From a checkpoint of a small image embedding model.
Model: 2.87M parameters, 64-pixel images, arch swin, norm layernorm, activation star_relu, patch size [4, 4], depths [2, 5, 2], widths [64, 128, 256].
Training: 21100 steps, held-out accuracy 100%.
Data: trained on microscope photos of single blood and bone marrow cells, 194171 training examples, 55.6 epochs.
Rows from block 3 of a small image embedding model, named by matrix and row number. Rows with one number belong to one neuron. Each number is 50 + 10 x the weight over its row's rms, rounded and kept within 0 to 99. All counts start at 0.
After each neuron's rows are labels from the 100 images, of 14848, where the neuron reaches its highest value: "strongest on" is what is common among them; "colour at peak" is the nearest of a few named colours to the mean colour under the peak. Only what is clearly more common there than usual is listed. The data: microscope photos of single blood and bone marrow cells.
# fc1: MLP up (model.blocks.3.mlp.fc1.weight, 512x128), inputs 0-127
# fc2: MLP down (model.blocks.3.mlp.fc2.weight, 128x512, transposed), outputs 0-127

fc1.192:62 38 56 48 49 52 59 44 59 61 50 54 64 53 64 41 61 50 45 65 57 50 59 52 28 77 57 38 60 59 54 53 46 46 40 55 59 43 37 57 55 62 34 68 47 48 38 60 49 37 50 54 45 59 65 68 49 45 56 53 36 40 58 57 65 46 29 47 61 51 67 46 56 45 62 56 76 41 38 43 43 44 57 56 42 60 56 54 45 22 48 45 60 55 53 54 71 52 51 46 39 63 53 37 49 53 40 35 39 49 40 51 53 72 60 54 50 43 51 39 49 49 66 38 59 53 68 52
fc2.192:50 44 51 71 39 42 47 49 40 39 48 54 53 36 52 46 42 44 65 71 45 51 53 42 44 54 51 81 28 58 35 57 63 50 35 41 53 47 38 38 46 46 43 53 62 65 55 52 66 61 43 46 44 40 56 50 48 48 61 56 39 49 51 40 38 44 50 59 57 50 29 54 32 36 67 64 41 65 40 59 45 39 52 57 38 54 22 39 38 27 47 53 37 51 63 62 48 49 57 43 54 41 46 43 49 55 44 54 62 51 45 47 34 44 47 57 62 43 51 57 38 71 43 42 54 45 55 65
strongest on: cell type: segmented neutrophil
colour at peak: pink

fc1.100:46 51 46 47 57 55 56 65 47 35 48 47 54 47 40 54 53 42 58 53 52 47 65 39 45 51 46 57 52 65 59 55 51 23 59 65 56 58 64 36 42 47 48 72 45 42 50 47 56 47 58 22 46 60 39 45 67 52 62 50 35 36 46 45 74 47 58 61 48 47 49 38 48 49 51 59 43 54 46 56 57 54 67 42 71 47 57 66 42 49 39 42 40 24 43 50 40 51 75 41 43 51 57 43 47 32 50 54 67 32 56 46 49 44 51 62 43 52 50 48 31 64 57 32 57 58 64 54
fc2.100:55 58 38 40 43 45 36 47 58 38 54 79 44 43 54 35 50 45 53 45 64 58 41 50 44 54 40 46 45 56 49 47 54 54 46 43 49 48 50 62 50 60 46 44 49 29 54 63 47 48 52 42 82 35 58 57 40 50 50 45 47 49 59 41 57 62 56 40 50 70 47 38 51 38 51 53 36 41 37 54 53 45 47 60 34 45 43 54 80 48 33 53 63 55 34 46 36 56 30 61 48 40 52 41 53 37 42 51 52 52 23 46 17 54 46 51 58 46 39 41 50 44 46 55 38 50 40 46
strongest on: smear: peripheral blood; cell type: platelet
colour at peak: pink

fc1.193:52 34 38 37 40 56 22 48 60 46 67 60 30 67 50 42 52 43 35 53 46 45 63 46 51 59 48 64 52 56 44 49 58 47 65 52 50 38 49 37 35 43 59 68 53 69 53 57 38 42 46 54 60 43 45 64 54 64 63 58 46 42 30 54 61 53 57 62 55 41 31 61 49 41 58 69 35 53 46 66 60 45 62 56 30 29 44 37 44 49 62 54 48 62 65 43 44 44 48 59 58 59 55 46 60 42 40 44 38 50 54 42 53 42 51 34 55 54 51 50 60 62 42 54 57 45 51 70
fc2.193:39 61 54 53 56 41 70 59 49 50 42 34 52 54 40 48 70 44 46 60 47 61 46 30 46 61 50 46 50 50 36 50 25 39 43 60 54 30 35 53 43 54 51 48 41 68 51 53 34 68 38 38 50 47 43 31 57 49 47 47 40 53 52 62 52 59 44 36 36 41 53 56 59 53 49 53 61 71 70 44 49 46 50 37 49 53 70 51 49 42 50 55 44 59 74 63 28 45 51 66 59 57 55 61 49 36 53 41 40 64 53 59 30 41 56 37 47 55 44 29 45 39 48 54 49 53 39 56
strongest on: cell type: artefact
colour at peak: pink

fc1.138:61 56 47 57 24 41 40 42 41 46 51 42 41 59 42 43 41 60 60 56 46 47 51 57 37 51 38 38 46 36 59 56 45 45 61 52 47 68 49 56 47 56 41 56 35 44 59 63 50 51 72 71 48 49 44 43 50 60 47 56 47 47 35 59 43 45 63 61 43 48 79 45 56 69 48 63 57 52 79 34 54 48 47 32 67 58 55 51 55 65 32 33 33 44 42 49 37 57 63 48 54 52 49 62 47 48 65 61 62 47 43 52 52 57 63 40 62 46 55 50 63 65 48 54 58 47 35 44
fc2.138:46 51 45 58 44 68 45 47 51 66 60 70 54 50 57 64 48 43 62 50 57 47 55 39 61 67 57 48 54 53 47 49 80 51 51 65 38 55 58 54 60 49 46 54 61 60 66 46 46 46 38 52 49 41 38 45 61 57 64 37 54 45 19 36 70 34 42 53 46 49 50 42 35 58 38 42 42 55 61 58 49 52 49 45 54 62 37 55 52 66 46 38 53 57 33 36 59 51 51 59 53 41 49 56 32 64 52 29 44 39 51 58 45 69 53 56 48 36 62 51 56 46 37 44 40 38 65 35
strongest on: smear: peripheral blood; cell type: segmented neutrophil
colour at peak: pink

fc1.149:36 59 56 59 28 48 46 55 48 65 69 43 52 44 40 55 32 52 37 61 45 37 65 49 32 63 50 51 56 42 39 15 42 31 56 61 56 50 55 52 52 47 46 43 62 66 50 43 44 60 48 49 49 51 46 50 42 54 48 70 46 53 39 69 56 50 43 42 53 56 59 48 60 36 41 47 49 50 43 43 61 43 43 40 51 46 54 51 57 59 54 72 54 48 49 49 37 50 33 56 47 35 51 52 56 53 40 58 41 46 49 49 32 56 74 34 51 41 53 36 36 72 31 36 60 58 46 49
fc2.149:42 43 67 35 55 42 54 48 54 49 50 46 37 68 59 37 65 58 55 56 36 49 48 63 60 63 56 63 45 46 57 63 53 60 44 59 51 45 63 30 45 39 56 69 59 38 61 48 46 50 66 51 54 57 62 48 54 62 52 39 34 43 42 33 32 57 45 45 61 42 57 46 46 40 45 57 38 53 75 44 47 53 23 48 35 35 56 41 39 52 46 40 50 56 55 53 43 38 59 55 47 69 47 54 44 42 46 42 70 41 54 54 64 50 34 33 69 63 53 63 49 48 48 64 35 38 44 52
strongest on: cell type: lymphocyte
colour at peak: pink

fc1.331:48 38 50 58 53 54 50 30 66 48 36 56 50 64 51 62 41 59 48 56 50 48 64 61 52 36 50 52 46 61 51 43 72 55 48 50 44 44 46 44 50 73 52 69 74 59 32 51 49 68 50 49 41 34 58 48 49 47 59 54 34 71 52 74 46 52 42 48 53 62 63 50 43 51 49 71 49 54 32 57 65 55 45 74 45 43 41 45 51 59 48 50 59 55 55 70 61 54 42 45 40 56 43 47 49 55 49 58 56 43 50 42 56 54 41 70 67 70 61 49 52 46 65 57 31 43 57 57
fc2.331:69 37 71 57 57 52 60 42 48 37 60 35 53 49 48 40 50 39 57 53 49 33 50 61 50 53 44 67 61 46 41 54 44 49 43 65 55 47 51 44 56 51 60 54 61 51 49 49 54 55 32 41 59 59 38 45 45 52 43 34 34 48 48 65 54 44 58 50 42 42 76 60 52 53 31 64 34 55 40 42 49 52 76 62 53 45 44 49 55 49 66 44 48 60 68 49 46 56 35 56 53 47 45 54 36 67 22 44 46 75 54 59 36 53 61 51 39 38 51 66 37 39 46 48 58 43 61 52
strongest on: cell type: lymphocyte
colour at peak: pink

fc1.31:39 37 58 45 54 48 60 61 41 53 36 39 61 66 59 49 53 59 65 45 63 48 38 49 47 56 49 60 56 40 30 30 43 24 47 50 57 54 53 52 44 42 45 41 36 62 42 56 64 50 32 38 31 34 46 55 51 70 60 46 32 60 43 56 57 33 50 42 62 47 42 36 60 38 59 44 40 42 55 58 53 49 36 49 52 42 56 35 69 48 53 62 45 38 56 44 56 40 45 28 48 52 58 38 47 40 53 53 39 54 51 43 21 55 41 56 37 60 46 51 35 56 38 47 50 63 41 55
fc2.31:63 42 37 60 42 58 44 47 53 40 53 54 49 44 52 39 46 32 53 48 56 55 52 53 39 60 60 77 63 30 49 62 51 28 70 45 45 69 36 47 54 51 41 37 64 43 59 48 55 42 46 49 51 65 35 42 49 67 66 55 63 57 43 49 54 56 45 42 59 47 45 46 37 56 56 39 56 66 34 70 41 59 70 43 52 66 39 46 48 37 48 58 32 58 63 59 51 58 54 47 38 30 40 51 60 57 45 53 49 53 58 58 31 51 47 32 59 47 51 49 54 68 53 47 66 49 52 46
strongest on: cell type: lymphocyte
colour at peak: pink

fc1.166:44 66 47 42 47 55 66 49 52 49 71 52 44 58 60 44 55 44 56 63 46 42 62 59 41 52 44 45 52 51 45 61 52 51 41 43 62 32 57 54 34 55 38 40 75 36 54 66 41 58 53 44 48 49 26 50 55 38 35 51 44 37 34 51 42 47 57 52 39 52 46 49 39 51 53 49 44 55 69 46 54 42 65 36 73 41 54 50 37 67 49 34 62 38 34 39 52 44 56 60 57 31 56 50 37 56 54 44 53 41 52 50 39 78 61 41 61 48 70 62 43 50 52 62 33 59 45 56
fc2.166:58 58 56 49 56 63 52 67 46 34 52 61 37 52 38 40 55 45 53 39 42 64 46 65 53 58 44 52 60 70 55 62 28 50 46 71 54 52 62 48 49 60 36 49 50 52 55 48 53 61 69 52 63 56 58 46 56 43 35 52 53 31 37 27 50 61 58 66 45 56 49 55 62 44 56 58 47 32 53 32 53 48 60 50 60 61 62 36 46 38 41 31 47 42 46 45 38 52 36 58 48 34 61 54 52 54 59 44 61 49 53 44 35 59 56 44 58 27 60 71 50 45 52 41 30 55 47 61
strongest on: smear: peripheral blood; cell type: segmented neutrophil
colour at peak: white

fc1.103:61 60 82 48 51 68 52 49 57 53 57 52 30 73 49 68 47 48 55 43 49 45 63 62 69 36 57 36 56 38 56 46 33 45 49 40 59 47 37 44 49 49 46 68 48 67 43 53 56 55 56 49 53 49 38 58 54 57 52 69 62 54 33 47 26 45 47 40 55 39 34 55 53 39 51 62 64 40 63 65 55 50 67 56 37 55 46 39 51 62 43 65 56 68 63 38 53 47 50 56 69 56 49 46 56 51 49 47 43 54 47 46 35 51 57 61 56 58 42 62 34 59 58 54 51 43 36 44
fc2.103:48 53 64 57 57 44 60 44 47 61 65 36 44 58 55 46 40 55 53 58 46 44 46 42 37 48 36 58 54 60 55 70 56 40 58 37 53 48 54 69 37 52 79 58 36 50 41 47 66 49 45 43 39 64 48 56 44 39 51 37 54 54 74 57 48 72 49 50 54 28 30 47 52 56 42 58 56 70 51 67 35 46 35 58 63 32 42 49 63 43 54 46 62 39 52 40 63 59 42 38 49 37 46 47 58 65 41 40 58 45 45 44 53 47 57 47 28 53 40 57 50 51 62 54 66 52 63 49
strongest on: cell type: artefact
colour at peak: pink

fc1.249:47 44 44 48 42 51 37 53 37 62 82 42 57 70 28 51 60 31 56 48 59 41 49 43 51 48 43 63 66 42 40 54 52 59 43 53 58 37 42 48 52 34 55 52 51 43 41 45 39 45 51 38 46 55 38 50 49 42 47 45 43 47 28 56 44 77 46 58 52 57 42 36 41 25 65 60 66 53 61 56 55 69 61 51 31 36 53 55 50 51 44 69 46 49 61 43 42 44 46 61 56 45 56 60 38 50 41 48 37 64 65 58 50 54 46 40 60 44 46 49 52 59 36 47 74 55 53 55
fc2.249:37 49 50 35 44 55 47 56 60 57 46 20 50 75 45 51 60 54 42 40 65 42 37 35 51 47 58 42 52 39 40 62 31 48 39 40 54 52 46 43 50 71 63 47 52 51 56 59 54 62 41 46 39 50 57 49 52 52 37 40 56 49 55 58 58 57 48 47 49 25 42 62 50 46 49 66 58 61 64 60 33 51 46 46 52 45 47 60 43 52 49 62 51 48 56 27 50 64 70 58 60 62 60 47 57 53 48 41 56 51 35 42 47 60 48 33 36 49 46 42 47 68 69 64 53 31 30 62
strongest on: cell type: artefact
colour at peak: white

fc1.111:48 50 37 56 59 41 58 58 62 63 61 33 62 51 54 46 42 58 63 51 50 61 38 53 45 48 54 62 41 55 52 62 60 55 45 26 45 36 51 64 48 41 54 62 46 50 43 49 75 63 53 25 48 41 40 44 57 44 42 47 56 39 55 38 60 59 45 61 47 57 57 49 56 77 45 58 54 43 67 40 53 48 48 60 42 45 44 47 59 66 27 56 56 58 71 30 41 57 72 40 32 44 38 60 45 40 54 44 52 38 51 48 44 53 53 55 61 36 61 45 56 55 54 37 32 51 64 53
fc2.111:62 68 24 51 58 49 56 64 50 46 67 75 59 40 56 62 57 51 52 40 64 55 45 45 65 51 57 37 58 58 61 43 44 49 50 51 54 50 51 42 45 54 41 60 50 51 46 46 47 54 59 55 58 40 36 48 43 51 34 52 48 60 36 36 50 49 45 49 48 54 41 50 59 45 56 32 39 42 52 65 40 41 62 48 46 45 38 51 45 57 65 44 63 55 34 60 58 58 39 46 50 60 60 45 52 42 54 71 66 50 38 60 70 63 60 39 63 38 55 46 35 41 67 85 62 61 50 59
strongest on: smear: peripheral blood
colour at peak: purple

fc1.379:51 63 46 31 50 60 62 79 50 40 49 50 48 58 61 48 64 48 61 57 52 57 46 55 64 54 48 49 58 49 56 67 40 43 59 36 70 39 54 60 55 31 51 53 35 35 35 57 62 51 42 51 44 46 56 50 65 58 42 58 47 44 55 37 42 55 69 62 42 40 47 47 49 47 45 49 59 55 47 40 58 30 66 45 54 51 56 38 61 58 43 36 63 54 57 29 60 46 54 57 40 41 63 59 32 54 49 67 46 50 58 47 74 57 59 40 63 47 49 56 49 44 40 66 32 40 56 69
fc2.379:33 55 47 51 44 38 42 62 70 36 33 57 41 42 55 50 44 44 56 43 69 70 58 56 49 56 45 47 25 49 42 42 37 34 32 60 64 59 42 46 45 49 48 53 54 43 50 48 61 54 38 65 55 62 42 36 43 34 48 50 39 35 52 59 43 51 62 57 45 52 57 42 46 47 53 52 57 48 35 44 53 34 52 39 51 60 49 40 46 43 38 19 56 43 55 51 59 52 30 57 38 47 41 37 39 61 32 49 63 45 59 58 46 45 68 47 49 27 60 49 66 45 45 45 40 61 45 57
strongest on: smear: peripheral blood
colour at peak: pink

fc1.35:50 48 45 40 52 43 52 57 37 53 55 55 40 59 51 49 48 41 42 42 53 43 36 65 57 55 57 40 46 46 48 49 48 47 46 50 60 58 37 48 43 44 41 39 74 48 54 51 47 64 52 43 60 60 52 58 75 49 60 55 40 40 59 42 62 51 63 60 52 52 49 63 54 43 64 63 53 28 40 42 56 24 78 60 68 51 42 77 61 54 59 51 47 48 55 28 55 45 69 57 64 56 33 54 23 56 69 40 43 45 54 38 53 61 47 50 56 50 51 39 54 40 56 51 42 54 58 61
fc2.35:66 45 52 72 43 61 58 41 71 37 41 49 61 39 50 53 46 51 45 34 41 48 55 57 35 52 52 67 33 58 42 50 47 48 48 54 54 58 65 61 59 61 59 68 45 51 50 48 40 63 47 46 50 44 53 52 42 29 54 39 57 51 47 51 64 35 69 34 43 55 26 50 51 59 59 54 29 46 43 62 55 44 52 44 52 57 60 56 59 69 47 46 56 50 46 49 56 55 43 44 61 56 71 66 46 38 43 66 72 39 48 48 55 49 60 72 50 56 45 54 58 27 67 53 56 51 59 58
strongest on: smear: peripheral blood; cell type: segmented neutrophil
colour at peak: purple

fc1.68:70 43 49 60 60 62 44 47 57 55 33 41 61 39 53 66 65 51 55 53 56 59 57 47 52 41 36 33 50 63 34 50 58 55 53 57 40 54 41 48 69 35 48 47 55 50 44 44 70 61 49 50 38 39 42 53 25 58 39 32 59 52 53 57 47 50 52 32 46 54 41 56 43 48 54 41 62 57 55 52 52 44 36 66 56 63 44 36 52 36 57 63 73 59 39 53 52 50 38 52 27 40 33 57 33 59 38 47 59 57 47 70 68 71 47 59 42 44 50 59 43 48 49 51 51 36 47 50
fc2.68:62 53 55 62 58 53 47 59 52 38 61 59 62 55 47 54 48 59 47 39 58 48 66 65 37 46 53 40 48 49 31 11 52 48 57 53 49 54 45 42 48 58 36 55 62 50 43 53 50 60 55 60 47 54 43 67 51 43 55 69 50 51 52 42 57 64 46 55 57 46 59 57 42 42 56 57 65 40 63 71 27 43 50 49 43 60 32 40 48 58 51 43 55 56 57 51 37 57 45 53 53 50 45 25 53 40 29 63 53 54 59 62 51 69 47 55 43 59 53 71 37 44 24 47 44 39 57 61
strongest on: cell type: lymphocyte
colour at peak: white

fc1.0:56 33 46 62 44 61 41 34 55 47 41 63 48 37 62 38 51 65 37 67 52 65 51 44 44 41 57 58 56 65 80 52 61 42 45 26 60 39 38 39 49 50 38 53 31 57 44 51 64 36 45 51 67 39 29 52 56 44 36 51 39 61 43 61 46 54 46 36 52 55 62 45 50 51 26 51 47 61 44 47 44 56 60 46 51 43 47 69 53 50 44 59 28 47 45 46 63 50 57 58 48 48 58 52 53 59 47 45 50 41 51 38 56 50 76 46 42 52 59 47 52 35 36 67 48 57 43 51
fc2.0:50 42 51 43 36 62 54 25 59 52 61 52 56 46 47 48 46 41 59 47 63 46 53 43 45 44 63 46 50 38 52 62 53 52 42 50 61 50 76 38 52 38 61 55 37 53 32 51 57 42 55 42 52 68 52 68 60 52 44 60 36 42 39 64 53 40 21 45 64 54 54 39 56 51 38 39 47 46 61 26 41 62 40 59 52 54 45 44 53 58 56 54 40 59 41 62 46 74 44 34 48 68 46 61 61 29 47 40 53 49 61 45 55 55 30 56 45 48 34 66 36 55 52 49 56 61 39 52
strongest on: cell type: blast
colour at peak: purple

fc1.295:31 51 48 34 53 50 66 47 63 30 62 54 44 69 54 44 51 51 64 55 43 54 57 58 39 51 52 43 31 55 45 44 46 43 63 46 49 38 48 58 46 73 51 50 65 50 63 60 57 65 46 52 46 42 27 55 70 45 49 41 52 36 46 51 53 60 79 51 60 50 60 55 51 51 50 61 61 44 51 48 58 30 63 52 69 47 64 50 63 48 55 41 51 30 31 47 52 57 37 38 27 44 52 45 27 54 46 57 47 48 50 41 48 66 59 59 50 46 41 58 46 40 52 48 30 43 46 50
fc2.295:54 50 55 55 65 45 46 65 44 43 45 36 54 50 46 43 49 53 66 49 53 43 35 45 53 44 57 59 54 56 54 33 27 38 56 62 45 38 77 54 65 61 42 55 68 71 45 47 52 55 61 65 46 52 50 48 26 50 46 47 45 58 48 52 52 63 45 30 55 53 49 37 55 26 55 42 52 38 46 42 60 53 52 29 37 54 58 49 56 59 52 26 28 50 61 61 36 39 43 43 56 50 47 56 26 51 41 48 57 44 57 62 40 66 51 67 59 43 54 48 37 41 48 47 44 42 45 50
strongest on: smear: peripheral blood; cell type: myeloblast
colour at peak: pink

fc1.49:25 39 38 72 48 61 51 43 50 38 52 56 57 61 42 52 59 56 42 56 68 52 52 40 38 47 49 51 37 63 57 42 53 38 50 36 37 47 44 59 52 44 70 52 49 48 55 39 62 34 51 35 50 52 23 59 51 50 48 58 58 28 51 64 78 38 58 58 48 65 72 48 48 51 55 67 46 61 50 45 64 46 46 41 56 35 50 69 69 57 43 59 47 32 43 56 41 60 55 51 46 51 40 39 49 56 44 46 55 60 58 43 60 44 60 40 43 59 40 58 39 57 44 47 52 54 32 47
fc2.49:61 36 48 42 59 62 43 34 49 49 65 56 55 48 39 43 50 44 59 44 47 59 51 36 40 40 48 46 51 46 30 38 54 34 61 54 50 39 41 57 46 48 47 40 40 37 50 59 59 39 36 50 47 47 55 64 45 66 63 52 55 56 30 52 40 48 71 49 37 50 29 53 40 49 64 39 33 48 35 44 47 69 37 48 62 39 60 59 40 48 35 68 76 43 49 39 48 42 49 52 49 35 45 41 55 39 51 54 60 55 37 55 37 39 64 45 38 29 50 31 57 57 53 59 62 50 62 54
strongest on: cell type: artefact
colour at peak: grey

fc1.155:48 27 68 46 57 51 20 50 49 49 38 48 62 33 70 35 41 67 46 63 46 43 49 53 34 48 63 58 52 56 50 47 44 41 49 42 38 57 40 41 40 57 70 36 68 58 53 44 44 37 47 57 46 77 62 50 54 39 48 50 59 51 37 32 59 47 60 58 55 61 30 48 53 37 36 42 51 44 55 39 44 51 45 43 72 47 55 59 56 48 60 52 52 48 52 57 51 54 51 50 50 39 54 74 43 60 60 55 58 56 49 55 46 53 43 43 47 38 69 64 56 47 33 52 36 46 51 54
fc2.155:63 50 34 52 60 43 57 59 44 39 40 43 47 35 62 56 67 66 49 55 57 35 47 42 69 60 51 29 43 41 44 70 33 42 51 56 50 47 73 63 35 47 58 62 39 51 34 37 43 62 49 48 62 36 51 58 28 56 61 54 54 57 70 40 45 68 49 48 51 44 47 59 42 51 51 39 40 57 50 54 63 56 44 44 47 71 48 54 59 61 40 59 49 49 50 44 53 51 54 28 54 49 59 63 40 64 50 62 47 18 49 55 54 48 44 54 42 58 53 56 41 41 58 37 49 38 47 51
strongest on: smear: peripheral blood; cell type: segmented neutrophil
colour at peak: purple

fc1.262:56 45 54 41 53 37 63 53 44 57 64 34 57 68 62 45 55 38 62 42 49 46 52 67 72 39 46 57 45 54 64 45 69 50 52 60 54 47 53 49 46 61 47 62 48 58 57 50 52 38 74 54 45 40 37 56 42 59 45 37 55 48 44 38 48 53 49 42 50 60 40 62 61 32 51 30 51 41 55 54 66 62 45 50 30 44 69 45 56 71 47 51 60 49 47 43 72 65 57 50 51 35 63 65 44 46 41 50 29 68 51 46 40 39 36 55 41 56 33 46 45 69 41 45 54 50 46 59
fc2.262:40 49 52 44 36 46 57 44 57 39 42 55 31 47 46 54 64 60 52 65 39 36 35 53 55 55 32 47 39 53 44 58 25 46 55 49 32 57 53 63 53 45 53 47 47 78 48 50 25 73 40 50 59 56 45 45 63 31 43 56 53 74 52 55 40 41 59 44 53 60 37 57 46 60 47 52 52 74 38 44 52 49 46 70 57 52 50 54 63 51 45 33 39 67 41 54 41 51 73 47 54 44 59 57 55 48 48 41 60 37 45 48 52 41 34 58 61 41 49 56 65 53 62 48 56 43 54 48
strongest on: cell type: lymphocyte
colour at peak: pink

fc1.29:52 71 42 49 61 53 50 43 47 81 60 47 42 31 48 55 38 65 50 51 37 41 51 49 58 42 53 51 64 54 42 67 43 68 48 57 47 56 47 41 53 44 59 51 51 54 50 49 63 50 72 53 48 40 49 47 53 52 42 21 61 57 56 54 70 50 41 31 57 55 49 52 64 74 56 37 48 77 55 27 54 35 55 43 49 60 46 58 47 41 55 56 49 46 52 52 53 56 43 63 52 29 44 55 47 37 49 63 50 40 56 47 59 64 65 41 54 39 52 46 57 62 47 29 57 56 46 44
fc2.29:70 56 70 56 50 49 33 53 54 53 52 44 61 44 46 54 41 47 51 48 44 47 67 57 50 48 27 53 41 51 62 30 54 55 59 55 32 53 54 30 46 35 43 36 59 55 38 49 57 56 48 44 39 63 53 54 35 36 47 47 34 51 47 26 58 54 52 50 50 39 53 67 55 73 60 54 43 29 68 53 50 45 74 51 44 42 48 55 48 48 54 53 64 44 42 65 57 59 45 54 39 50 48 55 50 66 53 44 43 57 42 54 52 63 46 49 53 51 75 47 49 79 54 63 40 51 44 34
strongest on: cell type: segmented neutrophil
colour at peak: purple