A small image embedding model, trained from scratch: held-out accuracy 100%.
Rows from block 4 of a small image embedding model, named by matrix and row number. Rows with one number belong to one neuron. Each number is 128 + 24 x the weight over its row's rms, rounded and kept within 0 to 255. All counts start at 0. Numbers have three digits each.
After each neuron's rows are labels from the 100 images, of 14848, where the neuron reaches its highest value: "strongest on" is what is common among them; "colour at peak" is the nearest of a few named colours to the mean colour under the peak. Only what is clearly more common there than usual is listed. The data: microscope photos of single blood and bone marrow cells. In brackets: how many of the 100.
# fc1: MLP up (model.blocks.4.mlp.fc1.weight, 512x128), inputs 86-127
# fc2: MLP down (model.blocks.4.mlp.fc2.weight, 128x512, transposed), outputs 86-127

fc1.42:136115121144127106136105073156104133114096170118178128140138068136086159141148197065134158097111104110134163126115127115169108
fc2.42:159176182099098149123125086169128141142140130114101118109124128110117098074142148099109148111141114134112107150154089119090134
strongest on: cell type: artefact (25)
colour at peak: blue (25)

fc1.396:109106154100111119107102189123148120097147142141119075171082155128166133087131112147131134152174081117105172133134146146099109
fc2.396:153147154121142085147119170091123087123163104109171100151132114127131090110188144111102156106127131106165110109112110093170148
strongest on: cell type: lymphocyte (38)
colour at peak: pink (63)

fc1.404:150125145121145173108093119117172106149149125148150123172124081158112132112128174124130145163131061123123130113146105136132140
fc2.404:170141155145110108150114109102173158133124150104177144140120150117169112113150165110133164100144123135139078126112173124128112
strongest on: cell type: lymphocyte (37)
colour at peak: pink (51)

fc1.69:091119151141120165121170124092127101102136140138125141095151078108153144125125136101138160154122128150106150138076137097183157
fc2.69:140165146110140120156140156121091156095134060109130123118202138122142111142112152141121191121136126129135074110096133160117143
strongest on: smear: peripheral blood (91); cell type: segmented neutrophil (70)
colour at peak: pink (86)

fc1.346:154132106131099142118138094117136131118158156190118107107116141151107166130125147178162128094101129124131162061112119110091163
fc2.346:081120140145121128126136172119145106134114119117123117184169114110151142116152094090159079118101127124140175117157123130147152
strongest on: smear: peripheral blood (99); cell type: myeloblast (30)
colour at peak: pink (62)

fc1.73:150139149102103086107096103133126105095087156184175096168115141122091088134122152098130165129128091130126152165146098097108126
fc2.73:149136172132107122174115123112123164156113155150129135098182109140114112118164144085107096161144131106115086125083175106107117
strongest on: cell type: artefact (28)
colour at peak: pink (56)

fc1.216:090105195158139095153126143092129130147132124126170102130121117111104093136111113114103110140119106086177155109136133134076107
fc2.216:157106115121130159117136127129073099148133122143086107139124137148133115134162089134169124085136205103160123097150117102132126
strongest on: cell type: lymphocyte (35)
colour at peak: pink (76)

fc1.33:118145127139133148097100144133056111093190107132132114159153133169138149147120109176159133149126139124130094094116130107083147
fc2.33:107094126174126142118162111150111151115170098111130132164115114116110112145108147135116153116095129128112091143082112113165139
strongest on: smear: peripheral blood (100); cell type: segmented neutrophil (51)
colour at peak: pink (73)

fc1.330:165134128132124104103097180136129107129116153164140167160184116085138148135163129156105100137172110067130165136108128107141139
fc2.330:142135113131137145122154088086118116134125159156117157112103122126149131140174121117116156129121142111131138109142121125151112
strongest on: cell type: lymphocyte (35)
colour at peak: pink (88)

fc1.420:083146139121159124129086105116121120157159137089127098149134128171129142109098103103138122142117114113126181135149105129137145
fc2.420:138111117093111143106081150102105119086150091113145094171124139143109097100132128155136116084139135112153161104167118098167140
strongest on: cell type: artefact (30)
colour at peak: pink (56)

fc1.30:140119101127100128113160134137149098096121151108114120125087107123129142138109154119114119145136086139105118122089158164081119
fc2.30:094102101115157128130157096095129100140151104179106138138109136088101098132150180110143161117150118119093110158140150105099106
strongest on: cell type: lymphocyte (41)
colour at peak: pink (67)

fc1.461:126116149148131134093121132138179078135116119207151110135123116101123157116136198127122122136111126130111150152125156114132115
fc2.461:123148124127167104174137060144144128147133121134151145105121129130123086130152095130188128150118153125135112183177178137100097
strongest on: cell type: lymphocyte (46); cell type: artefact (25)
colour at peak: pink (52); black (27)