config.toml
arch = "swin"
train_examples = 194171
num_classes = 2
embedding_dim = 128
parallel_block = false
widths = [64, 128, 256]
max_precond_dim = 1024
adamw_lr_other_params = 0.0015
batch_size = 512
final_lr_fraction = 0
warmup_steps = 4220
Rows from block 4 of a small image embedding model, named by matrix and row number. Rows with one number belong to one neuron. Each number is 128 + 24 x the weight over its row's rms, rounded and kept within 0 to 255. All counts start at 0. Numbers have three digits each. After the name is the row's rms in percent of the matrix's.
After each neuron's rows are labels from the 100 images, of 14848, where the neuron reaches its highest value: "strongest on" is what is common among them. Only what is clearly more common there than usual is listed. The data: microscope photos of single blood and bone marrow cells. In brackets: how many of the 100.
# fc1: MLP up (model.blocks.4.mlp.fc1.weight, 512x128), inputs 43-85
# fc2: MLP down (model.blocks.4.mlp.fc2.weight, 128x512, transposed), outputs 43-85

fc1.15 109:167188139122150134121134155109135132159132146133102132101127119175079082118148186113144120128145136120145105124137093130119115155
fc2.15 095:124115163100166108178122155147115088127124118145149100109115114145167130155156163103176126121150104099096165134129136117121110121
strongest on: smear: peripheral blood (97); cell type: segmented neutrophil (62)

fc1.354 103:141102122145158184116115176146098138119141156127096111135131107134065167112118141114139111191165123117135129055139117128127104108
fc2.354 085:125160126124087108153070161132105110123128137119152143156136119094174140156111081126134103117137109137146130130136139151106121123
strongest on: cell type: lymphocyte (37)

fc1.220 108:132120131121149123148119119148172097124119086116166100161127108170134148123113152126129148148138172169177146114107166160133174126
fc2.220 120:112095095123152128152131119131195135144118110128108094099125068170132147143085137121139126151146128097128134156111144144157148152
strongest on: smear: peripheral blood (100); cell type: segmented neutrophil (63)

fc1.464 101:130093164107135156114140141137119144117109147136123134105142118150118109150132133075197142096104130117116158103131143172137140078
fc2.464 109:140105114111112072077120135144165096153180134158152137125117100119153123154137135158147132126137093091117129137079158149098110148
strongest on: cell type: artefact (29)

fc1.301 122:139187086137115135113104104137148158106119118151120146161105177164114163133142142132098164124148121112148134091128135157144103150
fc2.301 131:165107131119180114166115135147151115127118128169123115147068116139208116098093159101100119149128134156147131158143107136173097104
strongest on: cell type: lymphocyte (37)

fc1.253 102:123139098110143130137136119164105112139154152130147119119159104145150160124134148142108103132132174132147131143109126113142141155
fc2.253 088:141113120096164114078165124146129120125103160127137126130189127162100112135139124135154143154128111128127138120180105138150133139
strongest on: smear: peripheral blood (100); cell type: segmented neutrophil (60)

fc1.49 105:111106136113149118132134105099146124135112120117121110137079145139145111118144161152158154140094118164093133118101139123070115110
fc2.49 111:081139095128133108133148140125144130108124100119144079215097130137119143126112118149127128121094115079113120095136136160128117171
strongest on: cell type: artefact (34)

fc1.489 106:100160065142102138117145151121084150160135116139157111142115141148099142135145124104142114117071099127111094140132119099139164135
fc2.489 102:176097127148155128163118116111126130115120143063121146128157123095145097184135131156150136148141112141128119136110153154105126146
strongest on: cell type: lymphocyte (36); cell type: artefact (30)

fc1.509 148:131176138121132152143113138114148121152124121119097104119136093162152091184091160106127105116130102150066133142142153108138135116
fc2.509 164:144162143099158118100165104155161164137115107126111129106133116124155129118107185144176155135142126113146139102159128132164146109
strongest on: smear: peripheral blood (100); cell type: segmented neutrophil (71)

fc1.190 093:164170101152123165158160139130164111112115145131174111158104086147156114122106121122176165104135130140123079154162126102116099137
fc2.190 095:068132135119151113141168119095143167142105120107102113120123089127116132126127133135143115122103158076098118154175156124129158126
strongest on: smear: peripheral blood (100); cell type: segmented neutrophil (58); cell type: myeloblast (27)

fc1.338 136:104146110120152085087132143138120142135124114106119131148143121170108145122130173132170167184141115087128148105140176073076113101
fc2.338 149:122143103129143162107101124126126116151120119150126121106119136106161163121113091119103094090137112111120144103143099127138129133
strongest on: cell type: lymphocyte (35)